Rows from block 6 of the fusion encoder of a small model that answers yes/no questions on an image's attributes, named by matrix and row number. Rows with one number belong to one neuron. Each number is 500 + 25 x the weight over its row's rms, rounded and kept within 0 to 999. All counts start at 0. Numbers have three digits each.
After each neuron's rows are labels from the 100 texts, of 14976, where the neuron reaches its highest value: "tokens" is the input token at the peak. Only what is clearly more common there than usual is listed. The data: photos of plants and fungi (iNaturalist). In brackets: how many of the 100.
# fc1: MLP up (fusion_encoder.blocks.6.mlp.fc1.weight, 1024x256), inputs 86-171
# fc2: MLP down (fusion_encoder.blocks.6.mlp.fc2.weight, 256x1024, transposed), outputs 86-171

fc1.253:448486459536434525504530499493466449489479533467486517517520510510460512533453536509531518501530473550467560498481483489498530520523505497480493475490517537565458483477485514500497499528521528521507452488520490520515496496511496515518517501491506484491520552
fc2.253:516498496481501469539485516504525479478479473406519505515517493496519571500508487500466516488556542501470464522497489476545515478524495437507507534471508553512506544457479491500531520503505484491523537494487534508449510494480528465499504546508463502505507467
tokens: "order Caryophyllales" (99)

fc1.723:501528505505540509506462487495475511520455494474540491539473477495484479507465490524530474564506467521503471465480491505489466495485514476526511501469503483518489534477465503517494492428529525496535468504542504459526535503503524479519488572494490509504482489
fc2.723:475488525506504477517517522494463469513501468488490491464491491505474520467534478497510563480523524472487520489496470466515519504482502492455517530504529528457514455589518501470453498480496530486476470536493490513503500522512478476508508455533535503516495512
tokens: "phylum Bryophyta" (22); "order Pinales" (16); "order Lunulariales" (14); "phylum Ascomycota" (10)

fc1.109:486468516500514558520509489521512495481523467518500540505475478482482493485481534495501444493540525492490507500520518508515430492551547475484507480466516502496484481519514495475442509441503481487475502552479500488462478497481490495508484507507470494534522554
fc2.109:474507523481485495534474515491495472497494525495526501523543501491489484500489477508510495583457475476450495520509486552509476530442538507502518485534506507483460503475512507470537487449513507517509508435502502556485455488474497500487535453489474489512463491
tokens: "class Pinopsida" (58); "class Polypodiopsida" (21)

fc1.52:481510512480505502460491489482534538485479520455511518517501480522452494453531492531545482470463526497507484503473456514532486518495498462519517507532476482514497498497479486496515494532528470496463528541526533543529495522488504475470522524537519464567524485
fc2.52:499495479430475525517521479492495468469539491492495487499486491522536493556476506493469535522465457494501525494513520512502498476472545460477493486488528546512502469488507517474530527455488540473507472461502482483476421472472475536492454483507498528490491505
tokens: "class Polypodiopsida" (82); "class Pinopsida" (10)

fc1.60:480526479512523477462517510525511506492533511506557509509502497485475473541507492525510510487556493528522475503487484474485504528487483505496458499479500469464462519522498512537477513500523465481547496511505530472499451546479499513503512502541493469496550526
fc2.60:513516546469480463501495531473465487532494484470449487550505554537508516480474536478476474530475525476517536530521505503495499482439543498500512473555504501462500484512466514531486514510518528519496521493520483481516511482523489486496466490549505513499529507
tokens: "class Magnoliopsida" (100)

fc1.346:537497482509479475522483511524488512503501519476545502478528484493485557517451499496466517494494476444507476509480527560513497519544504522490550519469501519494497508502542509481548506499488465521531553460471475492504507524517538454474488482528509513498484514
fc2.346:545500497549547527450513515448496472509542488485469486511489479538500469489497457519502554510522537472483528491504492516495496488491490511480490499529505495486492510485509552489475497493518507475522468505521566508541528536467480498500511509522459523497490495
tokens: "class Lecanoromycetes" (38); "kingdom Fungi" (15); "order Hypnales" (10)

fc1.729:454478511503526491518481476510529504452529515466485467493503506542476481519523489435565504476520492508473496457482449484478433523495501548492490524535488508515481497505534507483513479541492487534521476496536518495567489475484512489481503535491510455475492509
fc2.729:551489498506471519507525492494478463525449478524527517480482463470532475502505505566492455503503478509515513485513487512467562461503510465508515460470538504480486532504494509475477524469500504475464503527487492471438513548505481506518535456461522504516540514
tokens: "order Brassicales" (34); "order Gentianales" (18)

fc1.353:502502547532503493480493558428551482499511471508498475520507522542506514490499503520472449491506487503501465484486461488513515505519504538505518529521517459481500505517474469522490462463526478489506477502454500486478479502502471530497496477477531460505503485
fc2.353:486530481492475482511527530536498505528505499550508500487495498441506500494469517488528480475479529502527532539492509502462513512517496480471487469508517521503508510465513512459511533482517532536453492502510503513551458500483535453527514523498466501523483498
tokens: "class Pinopsida" (29); "order Asparagales" (15); "class Agaricomycetes" (13); "class Lecanoromycetes" (9)

fc1.287:490494492472540513532530452559516475471497458509477475499517484513498542510489530473474523462474486478487442537545517501481486489508485488535505509537506517513472477508481504499497516487508463512526473528514476501488485493542490493509503498480505497465508558
fc2.287:503489497518517510522476521475479524505511504511479477474509484462521506450517501476471507502481477494544524456515513461536513506504488521512483481478523478507507462530515506459489489559482485531471525510505457499512518534467502507476492526562559500514503499
tokens: "order Asparagales" (22); "order Poales" (11); "order Boraginales" (9); "order Asterales" (8)

fc1.590:498500442515446532514494489509547466510497496496496515483514461543532495482515516475488485509537533502494503481520521494474485539497498512523494508502486534522510469529486473520515506523537499538474510489537493502478508419487512473504488541507476494481552516
fc2.590:475495505475511511563531499493485510508520501511531466520479525519505476504471499474512490493476455459483489533525503495505476521508502498484518505519499496449492577496474546470504463504464501478496463542485525477536491554517473494496471475514524519508507470
tokens: "order Brassicales" (38); "order Boraginales" (28); "order Geraniales" (10)

fc1.563:491529527474484491530480529521489509516488488498519479524477507483522516521516506498508535545517559465519477504491484507506519510528470488514515454497506553554526483484502516537486491509521510460538521516512460476514474514522489495457455529486517559468481519
fc2.563:522479489514550483495529458455522501491511520488454523477505484516508499499451480500492461463486469494490496539490503508463492484479473493506472547507507445484481488488497529469486491510482473521478486470480525559471531475504492495508534462514486466507520500
tokens: "phylum Bryophyta" (16); "order Lunulariales" (14); "order Polypodiales" (14); "class Marchantiopsida" (10)

fc1.497:469537505482518489490546537506534497516464480535492525494512464507502492505521491531493544445493466502522497547494480518512498484497474478549497454499533533479485490482491491536511480534491509532477416531536486494472515524525549541545499504515528480478519466
fc2.497:472484466477498472473487472527469487523508473488525522483495513494527493521515499455495514493503464514512537502492481527527474485497535529485453468476503512453541490450488488502530502491505520473518497455501555468500534546475515479467448457468493495483503550
tokens: "order Poales" (70); "order Asparagales" (7)

fc1.43:499487486527492526517466490515470498527487453469483466493502508456486474469443556521493489482502555565510468534549498471521516502515467531513477502526495488514483487488488456484511493523525469447546511471514459510522538497543491480507461521510512516509503546
fc2.43:488501510494488472494536498525481477501502493510463508492536510524544529472522467484525520515489494513507486485519485514459476476474494482481473478511517482452521450547497532519492512547501495552495452486529471497486452501490511487506528488508497475489509502
tokens: "phylum Bryophyta" (17); "order Lamiales" (14); "class Liliopsida" (7)

fc1.453:511514511451483459478483508456514498465525558507448495507559511491462501493500502538500490495473520506492509516453486480491536503484496510497534531497528472483502479504493479518509479533524466521492538492517524517514487473513509428519454547537519509435490494
fc2.453:535501522555526489533544498496501488532480522495482500476514489449522481563515535535547497462511505517457489476482501504482517496513494479518499474514506497510510488501488506477486479492482490477526478509501485384477511510446508494500505521458494492521526482
tokens: "order Lamiales" (47); "order Boraginales" (12); "order Caryophyllales" (10); "class Liliopsida" (7)

fc1.156:513488479489501494460513549470456496563454496524508499500474478458523548489501521523437463542485502511488503503499536497515541472490547553501511519468511469519482469547529466497465529485506457504490485544472501497547484487492471516528515510491485531508486477
fc2.156:434529500495499484559450433530523458441552548489532508487513500503504472515486500515579513476511488501506482505496500477476518530493464516484455474537508542523490492476501514510462484489548564486530529471535524512446515509487538521503499502473515472484500503
tokens: "class Lecanoromycetes" (32); "phylum Marchantiophyta" (16); "class Bryopsida" (13); "order Lecanorales" (11)

fc1.485:532477476537526520485539502516497487508479524476457516501516500523516510465471506440540546506512471462515480513505491477493475484501493492463463444534530504496488503492505493486466474476514514490521530503499512536491488492476493492528511523501480448541482485
fc2.485:463532478507490475537457491533495536519475522471484497469524453525476520512507508538491456498466505513456488463503521450493483499462508477487449496538437527529506508500505508499512480481553496475494491527499505500461467492523498474503512508470484534494528514
tokens: "phylum Bryophyta" (19); "order Proteales" (12); "order Lunulariales" (11); "order Teloschistales" (11)

fc1.140:483504489528512470492498495457441468474524476473499500547538530545496479486471490491467493514481512501518503478486502561514489487524487562509504530499546470462496493536444512492527571482486468517523489516485505503529467493513505516474480488517491492521530476
fc2.140:474479471506513505530536503558528508515499520530499493511454479466501517485515518501524530491519485483474523509511489483537474500496518451525521455498483534517489483441537520496456459527487532497505498465483456500483536478517492467514519515501518519472473506
tokens: "class Magnoliopsida" (40); "kingdom Fungi" (10); "phylum Basidiomycota" (8); "order Agaricales" (7)

fc1.258:531541462505506502498480492453481555545516520483532505521493490499510541497505520512456531487482528553461487540476502533508503500559480530474515493502504499486467498489552501473518521502549474515502499492490523508512539549520506480458529504513512500514483478
fc2.258:510500515516544486520499485505511462519477513532528506479507510481500465494462480501487474535489480477518537490483520445468480475518474525554506519571475520483510497522523505530528504511491521518480498511479494490494523517528526483529457491547482475526511476
tokens: "order Lamiales" (24); "class Pinopsida" (21); "phylum Marchantiophyta" (12); "order Caryophyllales" (8)

fc1.412:579526496498513508499530511514472504467518495503479495525483519490501456575529556506509531493525515504482478572499496483478503510517478509491479469496493513491513496479471522489516490471490483488462522512514511475505505532495515528520515454505491442483518487
fc2.412:469481487522503505515462539520527524519519518464509487476519509500517544535484498533493517518476493501505518462500501524552494504461476517501487473488508496467530532550525519519487512529507510524521486493484503471484459494511493486517481516484458535534500546
tokens: "class Polypodiopsida" (72); "order Polypodiales" (18)

fc1.745:520521502514498485495459515496488463516510530527506499459486501485516512511539512467473536535528508540511526477512537480483539533511483544524459474499466425492486510495502487540494558507519543482473492519493543487502527522501522527467462477455461463496483477
fc2.745:518510461522504516512562482533451543492474466484495474519500512485549493505482553510515484473505470487525518521516475514544452489508448513484466513530547506526490513512504516479493494487492506531484513442540475464515516512538486508532482502508512501502528489
tokens: "class Marchantiopsida" (28); "order Ericales" (27); "order Cornales" (8); "phylum Marchantiophyta" (7)

fc1.499:510529492496493540480510516510526498477517446478518469491498468551555479501451467492513468491456466481512524489487496505484478517497525516486512496508470508463492484512480480452448484474490508521519507522476533488498491505443489549557436527457471486495539507
fc2.499:490469524492478492535466496517504462496514496545493501503513517472540523531524525485530533497519485516497466497493481483477516487503529491488432505519507489516511480470512500504486515498510488469455512507510500478499503500492504485493464455498496483537480503
tokens: "phylum Bryophyta" (22); "order Polypodiales" (17); "order Lunulariales" (13); "order Pinales" (11)

fc1.17:530457505567509512502470452515523462464445481478511540495488496490490511525516495517494488468494507473474528514533494531486568491520476552531541525520496529475507546501519462481510480513523462435487471506466494520494504498499470484503521488491516523468535487
fc2.17:477492520443514498494517457486478490547548507501470492515479515486495485504486478494470517546564499487510506533485540487534505486463499478501497501514485525494505479528488535465519518505487481506507482448565496511540495497527506480520512506500513478542495504
tokens: "class Magnoliopsida" (38); "order Asterales" (25); "order Asparagales" (17)

fc1.358:467536519502471496507541527515480481517503483530533513509506572504535518503467528528485528494473455518515445495509533490526529472532468500488505501480538516522490486491540479450478494537516500485500505480499479448468446558480480488498540496500501521553479483
fc2.358:496504494504507500533508483481492494471490504462471486499505429448503496520505490508502498507540533473516563509492500461459424527490524507513485499506495509506468492481487526500511478459494532535474497469493498531502508484493485527532482487484527478499499507
tokens: "class Liliopsida" (56); "order Osmundales" (11)

fc1.348:474526577444509486492519483486518477509542458471487495491496521464535489478560490484505482465506476471484480490505499507507504498496489493484505533515531453491503512480508517471532487522519517486506533496518476519502467535496503535454491500476514526495476488
fc2.348:476531465504547503513498547524512531473477470492522479501495497499493497510496487489498537476501524504498553494508519485472462518471536493504537438512532511555491481519562517500488505455482522530491466516523497469479477454462510474466500482504504454478523546
tokens: "class Polypodiopsida" (13); "order Fagales" (12); "order Polypodiales" (10); "order Zygophyllales" (7)

fc1.263:480504483512503537516468475515492495506491503495538491488524488463510544520487485515516511515500506492486538508454522478470486506529510463502507492479510493474485493474523547491475501554520500529530503429527517536489509541488536547548542507485493485508490475
fc2.263:511504505511533460481493504515496496512543534495497489505509482518465474468471509500478488517491473537484473475490484528487489513501525519453477509532472462517516488524485461554461526477530500488493551498512464500503525469486503477483464484565513483533523540
tokens: "class Lecanoromycetes" (15); "order Lecanorales" (11); "phylum Marchantiophyta" (9)

fc1.525:489535472481459529462507481495504526484492495484524492490516438511502457523456559564519472483511503560517531468510507510479508514466468526506508484454503486508504498515472507509536501512526493520484431527497506465485534499524517484536499486533505481489505470
fc2.525:514491505532552507499514522505499488531517496494491518493481541496480536473524441416470513478508499411468469553491504513530493463542504485496516560519482492502488512493515492468510531463475516498506520525493524542497495491484480477482497495496528529488491479
tokens: "order Caryophyllales" (87)

fc1.531:507502538522500507492538528487509537509483542506516509522458516516485505493513504532446484523508511509459517467518502485518516494529505511508528468513484483500504507473511479468530499477455469514532561501472485415464478540465516479500507495478512500497491508
fc2.531:509470503511461486510428504493497496483464487494498491494562527508542478506485528505504471489513500487514489494484512467480478521448460491539518469518486503512469448519477469491444519538536535485498514479488501549555514478522455529520469531462501510497531511
tokens: "class Magnoliopsida" (89)

fc1.620:495491494465493508540523520501462478533500502539441475491508486512455516524470520523482553509540532462525490463491510453486467474523521483478522517487505485485487539540527473513433491489468494495505512480479507483465500463522481516470463505497508476535482553
fc2.620:518504504534500521467509480524536518510478519458553490493489520468529486499517523498504462547478495524482531477513485562495534500461479535544486464491520519524499513487473509460579467512538523507530504474499482507531468523519480494482569486468443511470511544
tokens: "order Asparagales" (35); "kingdom Fungi" (18); "phylum Ascomycota" (12); "order Myrtales" (7)

fc1.2:489563484514503455519459559488527486478527501493514489487487506507436460503493487502505490474492453520537508486513498472482521486476463497513486498513515524517554481501510512513504515503491450527546517503507454488505514455463516480512536528512492482463469509
fc2.2:511475505504489558482524473490489471509431491500494510500523497524541513485522492488516513504510482477506525532503506552515496491485481514476481484486479529512448507531490505490494480521490522499459425518504575499527482542499468492493437469509529513517494480
tokens: "order Brassicales" (24); "order Ericales" (18); "order Lycopodiales" (9); "class Liliopsida" (8)

fc1.595:515498496542493521547534468442516485522507520529499487506486467522534487542454502474521527457491491510503536524463483528502458487493534479475505540479512487552499497533502488486457510518492525494505479513501509479457492472509516485454486461503498513467545499
fc2.595:524500511497523490443511540546508455533491457450507479521461516500541491506512555501533459502500480511532481468491487515507548496558503509529493487489496523497508510472505518525532522450489522516486534491505474473499477496490522512550521510493491456486463506
tokens: "class Pinopsida" (22); "order Fagales" (16)

fc1.138:455516504487509481525483516514462482509529488442541482487476498528462489494532522489492492501521465503473500489472491482499451504485498455472507496496523458512496513485515519460516526499503474489491560517486531472472571467534478507542515508533529505525460471
fc2.138:542482463522502491519502491472489473488462502530521549530471521487544532504527478517516514525490529449534493552508508507501476477504473532486494497453476510482499517574536499513469512513500527509481455501519490528540433488494505486450484498507530522478542505
tokens: "order Brassicales" (30); "order Ericales" (23); "order Ranunculales" (18); "order Gentianales" (12)

fc1.278:466494519445507451479535460496499472489501473504513528499534462543440528494490536522499509526482469527509495476497502482473497473541513505477502492511541534488513484487487540514537504502485477512516497505528544475491489520470505521536475467475492505476528512
fc2.278:519530537538502484519499528513520535501506496519482454503478530498570519478474466509533498516499521512512460564493510499511476484514471525512481515500455478487499496510534486484505487499460485482444475485487501540514484479488516525526503462470505506537468498
tokens: "order Gentianales" (35); "order Poales" (9); "order Lamiales" (7)

fc1.266:481505497469494515475516480435510502482506443499529493475559485498477480489489493498492478522505501501525505475476510452537491524488539455515484517488485462496528483525503517521466498535501502506521521494497511529521536468550484480514482495532565487579495495
fc2.266:517499543505497527517486483554480527504462532509499519493479492523517510504542545533504501539484514484469453498528520505467510463530521533498549476490490491478512509513510458453569519484479498486517503519506430470498485493491492512501483493504441506486470497
tokens: "order Lamiales" (36); "order Gentianales" (13); "order Dipsacales" (9)

fc1.420:519512510470492481460506520480556478491497476479519516500510483485436487481487487506470461453517517504516464490515523491484481507476480476525488472492534484516482543541498479517512504509560459491499509545546498543543467520464485545510518479533524502512509487
fc2.420:478470489586506516513507470504451473520482475504505484506513502476528514495557522504528502544497512508498492493515522494522547495471533487483497523507484454482535441476516535508540519467488545515487503458430530479494539483536488497526431527482510476442517479
tokens: "order Gentianales" (35); "order Lamiales" (15); "order Polypodiales" (11)

fc1.231:496515467513451464483519500535484521508490476497511449510536506515464491451450498502473480460482442490473510502496486493471528477479506507454472524493490496476504511482500476477491519498521449492457486535480538514496498489487556534456529496512514525486464504
fc2.231:522498487516475508501483439488477499499487467480489519498503513455484470507482504490525567517518550534471530485552516490459494545475508504520518539484476535503533496520505499480524504506461495522509528502490489506455516516512459512570487526481532496497479487
tokens: "order Gentianales" (35); "order Lamiales" (34); "order Apiales" (7)

fc1.356:487511472500505480477443467487459486495467494467490508511503486493502452452499533512524538510454491470495524545533506520470495495529445459523471504499511522491488502542518535516466510422505525500433479490520454527557497499500498449543477497508503522473524506
fc2.356:475517518534508514503544507529533476506516521523460529506487463498521514521500495511486551497487509502499502442515507477491481549474531527527528531488505497505505486502481463507536477559452503507532463510430541486457485479472488510503534508535481494495520497
tokens: "class Polypodiopsida" (66); "order Osmundales" (10); "order Polypodiales" (7)

fc1.59:483442474520466539529480507533457538532544529529541451503493495502472479525520484458491555494510502482471495481529490489495499523492505516485505498534459474474497481507558497510463449546494544498494526522494487544493523507493502523482492496436509520504525481
fc2.59:523524507494563498459518456461515486479457473468482496507520518539522522461459506503496437506457504500517475519507514533486518480532501499513460529455523514528482511521490526479538555437522453531516488481584480507497499450529504458535465531515520479474487468
tokens: "order Asparagales" (81); "order Liliales" (8)

fc1.277:520524482527493523490493554494470509507477519498510513499502491483479514514486523532540503487515458515493486508508466470513480519473506472506487500478489498479532487472451509514531469493493427479477474446510508519476485529471538494563485531512528503472494508
fc2.277:498504481479477514503461502519519488507527495500521488530488477473533542495498467484512515466501546496505493457492550482493529497489491511514464524544493535506475530497505464536506524495517505529528547492508513516480435490517497495490462515483477485521510479
tokens: "class Lecanoromycetes" (20); "order Hypnales" (15); "class Marchantiopsida" (13); "phylum Ascomycota" (13)

fc1.671:521499536497519501475550524511499471510482499519557520562548509535474505488481447483482507489514444506531498521498532516484513525499478552500527447492496512463482522458485494465475529460526474483553518520505461454467465559512468486512495518485497536501488469
fc2.671:497492466546516526500476514503497517477516499480502512480477483510504485529483493484518506534502541540492547494459504511514486468492504493492445550491468500531499490482485514519518509520494521518495489502485541563482504509506493482520524434522485451509499509
tokens: "order Poales" (22); "order Osmundales" (19); "order Apiales" (17); "order Fagales" (17)

fc1.164:529519469502462513467516484478517472503461464508482524519444491526518507468486485471501439533495486486496488491516488515546495484480486455536479535500508529456500471473479523509489501467455505488521510514485536497487490516546506495499481528474522462570477476
fc2.164:502480496512472471498497500471460534504496525516493509482533494442494491509501525518474532470494514493479516486493495452489472517486533512484507476503540492505505507531533496522536486529527514508512502461532412508532525491479497500502527459486495507500522497
tokens: "order Asterales" (49); "order Fabales" (40)

fc1.765:491468505534520539525508503491511514514481524506515496501516445491485465491473503490492473468506515486530493447515497470512478470543505542517506508473457517473458501538461474529460521500488469507533521531453507497492506522484526471505526489501521478530526462
fc2.765:498529504485474514522479493516485469498469488513526511471497511492515542506526528489510529504547526478507516508536478504494531501483478472505466488515563471456527479523516510467498500492459529488519514482555481508534474482531482510489481518471519503481482505
tokens: "order Asparagales" (43); "order Lamiales" (36)

fc1.39:487552508468540501477475531507482509503485480552511466500463508528505522497524466514515496505530522477505509484494460552503488493518506463477490490521524455509471514522513499466485517494530465488511478483471570516521472475505506520492477505484514521481450519
fc2.39:508547498493516546555513462476492522521493484521517473497563500510526496461514505452484499507496484488500508476477542495474479515518508533512491499485502516497536503497573500500519511536499497517460493487464499490515530493461491491508529505541528524497504502
tokens: "order Caryophyllales" (100)

fc1.350:508528480460513478511539521499499501536494523508530507477524479514515495510535469469521507523518494496512474518507488504457438500478523511520541517492531499513468449493482532495494530504518456524487526479506501469475544501490519484459490508471454507503511557
fc2.350:490510524501444513470482469514503497474510515462460472522513527479468507514443486526492453487475519506492532484481514497528515472459499436506489495505482522501501481493487482517510456534509504490474468525501484482515499520465527516540475447501507492485539499
tokens: "class Magnoliopsida" (78); "order Lamiales" (10)

fc1.41:512467486521489429501523487479471448480503445492551491549507532472467487489532492517494497489489500505465486556489513492518492470492490488473524477493538503484528475504470523508533512434497494471487487512521516510526477523534518534484519505477504522498513481
fc2.41:501522473514526544489508495535537544496518547510486488465510462507507484480484537525500514526500524517480495482503493497544508528493505527521490523537482468509497471479522502538489464528498487482557490495441455485446541465459497518494503488513450460533487502
tokens: "class Polypodiopsida" (21); "order Polypodiales" (19); "order Pinales" (12); "order Fabales" (7)

fc1.763:479500481510514512528484540516497491483505510517492515522498478497511463524450513497504511476575487465523508487494544531487460519462450508496489477499479473499510483515514520485530563476545489522480473512490498494512534505518474515475480478511519526478498484
fc2.763:521496472524538499454548489500519444504507491475488527476482507481487556491552530490530503469452523505503502505491479502534497489490502469497505545504496493506475518479525501486471472515451490488482491468480497505527487482518503500518483497501504502495524497
tokens: "order Gentianales" (55); "phylum Bryophyta" (9); "order Lycopodiales" (9); "order Lamiales" (7)

fc1.18:538492496502516470479479542495495488526485473476516522518452503495531502505503488508537499457534518537497498494525483510477496497542512492506489477484476478488486541463505466507502463539520501502459507507518461468486476517458556485481510483466500541506478481
fc2.18:527552530483502519507510472500512475484501492491445517529518499526521493503514466515464519516491508513530564528501517538496489491502522516497493480522420512530479498533479531533522528462516519503504493505557514476486506473495522509490514514516482513515495510
tokens: "class Marchantiopsida" (12); "class Polypodiopsida" (11); "order Hypnales" (10); "class Lecanoromycetes" (9)

fc1.512:523559508500487505515496470514505502550479507487601538492465484483521467487497487486466498519494486526535516507515504515507508501495507493513453528517480493477477501491487494472519499526529521508492526525450474515502503481485505502502489544477496492505460539
fc2.512:504474508479481480560498550510506501492548493478520463492492532512537473509489486513520477527506486502482501496472478452522506475493484510497514474494488479513501513479512509468484496499503478481499473477514493461538505513490472497495526480481526523475507482
tokens: "order Poales" (62)

fc1.95:475515479481469474478514529507492498500532538470489484448496461493472497494532508522496519496540550498478493533501510494504445489521480454499515462457527518482495485439492534514495509489476480468500544480503510496481535540473527523515496492513493531508498509
fc2.95:531507518539539487511507474472471497521470498489507510554527492508525543517456482480480482521488475451542506492506512536480571485492499552544469502493466499555489521530514489502555519527515525532488476469515510484492488473524471492529521550519467471474475468
tokens: "class Marchantiopsida" (22); "order Asparagales" (11); "order Lunulariales" (10); "phylum Marchantiophyta" (7)

fc1.762:497489478506516451497502500514471510478496499525505501508468528514519521521501506490495458503512487505532511491475497514495513465543498508520457512510501456486506492497466549549496567487482501519492537463484585467490482489511504525520498528456469490511478496
fc2.762:495535488476494529507463515488512491517494467517481524527514490491516464455487544472539502520479522501453512493520496509531505549492503497520517511524467507478473479491546491485465499515475489503478485486523508491490499520456480485485509476483500490514466511
tokens: "order Caryophyllales" (94)

fc1.336:479458461512523478501518513511519534499485442487477487481455519496501480524531516522506473477559470441511498497492482487495523491501554528494504516506504496516489529495517494529488489531497441527516487517472497522492510453511516539476500509524481480506484475
fc2.336:533527557517491559472511479483467493510495451488492501494520510558477466511482512493485501564475497507466516507517481496543486522490465505502469502514485515499512503490502541486495498465532520475502501467515472472486502500461462471491497454491517499484470523
tokens: "class Liliopsida" (22); "order Asparagales" (17); "kingdom Fungi" (16); "order Teloschistales" (8)

fc1.299:475509534482454506556496473480461483488491481523473493526549504515479474510475535519531492492535514523542496490482509511447447466496497461486492511517498454506498498502497481440458487462478446546438468513518509523508479502514457504542497524511529478521485463
fc2.299:526511480531552501440502515554519506509475501490532493506464519487500549485493506505490512552498536453453492502508521482542517534509497511507538489487507507469512486524537537523556467552510545496542538493441489514530481482535494502482498481491430512482496555
tokens: "class Polypodiopsida" (29); "order Polypodiales" (18); "order Gentianales" (12); "class Pinopsida" (11)

fc1.145:507504462469462474460538547476463527500502506507537480482536513446516516515511485492519505527474520473507494526497486484483503481497508482485524520511488522481533489507524460539508499530461536491494493497483473527508503508516530493488457515538477510465469438
fc2.145:487467548522545513475424513533529506477483503444533516521503502526496474497507508564478521514518483554455514480519513474507504536513467512528492478463510465519496506506480487479452535492523482548541460539510496499494517504485495489496486494462509486478509552
tokens: "order Asparagales" (46); "order Caryophyllales" (21); "order Ericales" (8); "order Zygophyllales" (7)

fc1.666:533516514492502503455460518490525487480489473444493539495530503522503539492509512481486501507515474496465513475492503495493546510471482518505463519518539473491485489478509515485501541477533491514480480498505523488510502556475466524490494483503476548487478548
fc2.666:487496501492490495502472495448487521480477526524499485485484503504491522550520478534505511473536497476500496484508522518499463516485536501507514446522490501485523529524513497525489469516474536473503473515563519526521495456471506489491480474498514506502459488
tokens: "class Polypodiopsida" (24); "phylum Marchantiophyta" (22); "class Bryopsida" (16); "class Pinopsida" (9)

fc1.206:518505516501518479517496527514512531495483498482549509524465514519534492495500530496500541509485510479475516537471510511537548499553519535547537456467532507536481493471498479527526458507514485508525507503487489491523460538499453474482474484493481524450468466
fc2.206:496493481504517495548508480473485490441516450503484499511524472473505513540462437487493504504483492495510471516541520507483477510483459477469464556525455509512514521492491516512488553462495490527464486473542516480456533470498529490504499489522519465519507521
tokens: "class Lecanoromycetes" (30); "phylum Ascomycota" (26); "order Teloschistales" (12); "order Lecanorales" (7)

fc1.565:502484506516486502500504511510545480493522488506501473528486559505471448480492527490512477501482511505527456497477502496465456525528521516527545532501520494518476487530492531504504548540466536487517528493533497524540481514494516495507476526572494542470481518
fc2.565:473518509538512510497514477488459492470485485502489501515521486489510531539521461534478486510520504482493520481502540488495575510463489510502431475502492499501508511486493502495488450491525484498507458485477510476465519494494500513526509492463503474541528476
tokens: "order Asterales" (35); "order Gentianales" (22); "order Malpighiales" (11); "order Rosales" (10)

fc1.689:500493473518499516492502518517493489478517520535498528509518526512533525527495508482530493527526506507513498491482467539509525502511426509514511493479508490510499484499485526507511489502543463511501475534511557435522532477527483514473484473531468480533527491
fc2.689:498481534472502497508502476481516511524469469471507445513517507502467509486481476488476510444475473496474499537491517453493493468519559494492500525515520471531492546469522493493471537504484475525493475508508429543495528539509531461519507533489518523476477506
tokens: "order Caryophyllales" (19); "order Fabales" (8)

fc1.256:478491526505485496507512516509503488477525487504465480524548487467498503494475486494508473472512510527531474503484524484471511492497527541505547488470531509473486496506470510504521532516440482516480522487494497495489446526488499524479517534504516510521488510
fc2.256:507511462501504526500512459497495536516482485473565487484481533537522528486504489520476467558520511520491539523489485501516503521474483463489460492535477503494538526499514486468513469506550485504541480503487497525530479500485479505536512455480478504522479499
tokens: "class Marchantiopsida" (23); "order Malpighiales" (13); "order Lamiales" (12); "order Brassicales" (11)

fc1.707:507523510467547468509515516495476479542548516452530460504515501501523491493453482501525496476474505485499508540506519487471522513473503563521528501466527525511476449521502533509494526516526473510524498512513459484505508516501496461474488482512488444511510516
fc2.707:511501469485482519472521461509469460515484480550477504507536501495505502501507505510512512527513503513493451505504512516491434547495513479522424493511459491514525497520516508482498535458504497524510509467528487539516485488482494518506494539536510514475485524
tokens: "class Marchantiopsida" (13); "order Marchantiales" (11); "order Sapindales" (11); "phylum Bryophyta" (10)

fc1.537:520523469490529495499533523504473458495514513487510529504476489466535480510466532520517476509496519478477490521518504443432471529525508526479435508483496519524552531475563494487497525512531466481480498496453532516474522487512505474492487489481517518529502475
fc2.537:486460502508517484459488502514509515497483486453517481530495526510491540530481483459499546467522493494497519444490495500545507502470521494521553490474556464477527496520455511511528483449567525509480477545522473537529511501502489490440510507486467495500469540
tokens: "class Liliopsida" (33); "order Pinales" (19); "order Rhytismatales" (10); "kingdom Fungi" (9)

fc1.734:552505455476492505541529530555491497487529513491498516504505514500537504521461470521500510491511495522512488551500454529479487557504447486532523521445508467519527482512527491468472489496542506491506504482470519522480487513474505509495457514523504494545502507
fc2.734:545500525516527504464461473470465478510508507517500478517507484489435505459495485501533503495494515507465492428495518523513489501477521482483476509509513538544472485509465497538506512464495499513507468496502470529495499536510490542518505507506508489498499486
tokens: "class Lecanoromycetes" (27); "kingdom Fungi" (18); "phylum Marchantiophyta" (12); "class Bryopsida" (10)

fc1.526:541538443513508502499466508514506486512484496526535542478490488479543478481501490489461541473499561513530481442518458502487508523520480485527507510496487491502511524484454498548473474490509482527485509502512542493549487541477492532534481508521454443510494495
fc2.526:479472537486458490523468511494549517487507494494478432483536531472486538533485496529502508498509486481481501500471514536543462507476508511528482505504507507474487499528533506489527550518520503440516467481497518546505528492487530522526531502479521504507497502
tokens: "order Gentianales" (30); "phylum Bryophyta" (18); "order Fabales" (18)

fc1.190:509498528469492452503457478527514499504491492510502474492543521436460493494564489478462483488540485512483497486503459483488505478472508503524550489536496476529515450469534497494460435547471469541487505514462471476538536521517499540546523481509538488489525500
fc2.190:508495483501496505501570477479466507495453509477514532492479523557510524483481478512511492477472498480477500567494498507539516508535440504537479517466491534467486519526494517483533544455508493528521491527556548518504484473495531485453474485482467500495502459
tokens: "order Asparagales" (36); "class Liliopsida" (30); "order Liliales" (18); "order Ericales" (12)

fc1.516:502529497525540508521508495496487451482534477484543479537515484532472540548485537498488500491538497508511498477519531511512457521505458509478493465516532490516526531504519511483504483478514497508451503478484490463481537485500483535525491491493497495533486477
fc2.516:490482500493487445503465499468479490492473495490443495477497509508503476436529490498544503510513519476507516535489497485509567465488459490548493534482467493494476457483521477523468514468493501510536478513492495502483481471502505474494517505498531525496499522
tokens: "phylum Bryophyta" (12); "phylum Ascomycota" (10); "order Teloschistales" (8); "order Caryophyllales" (8)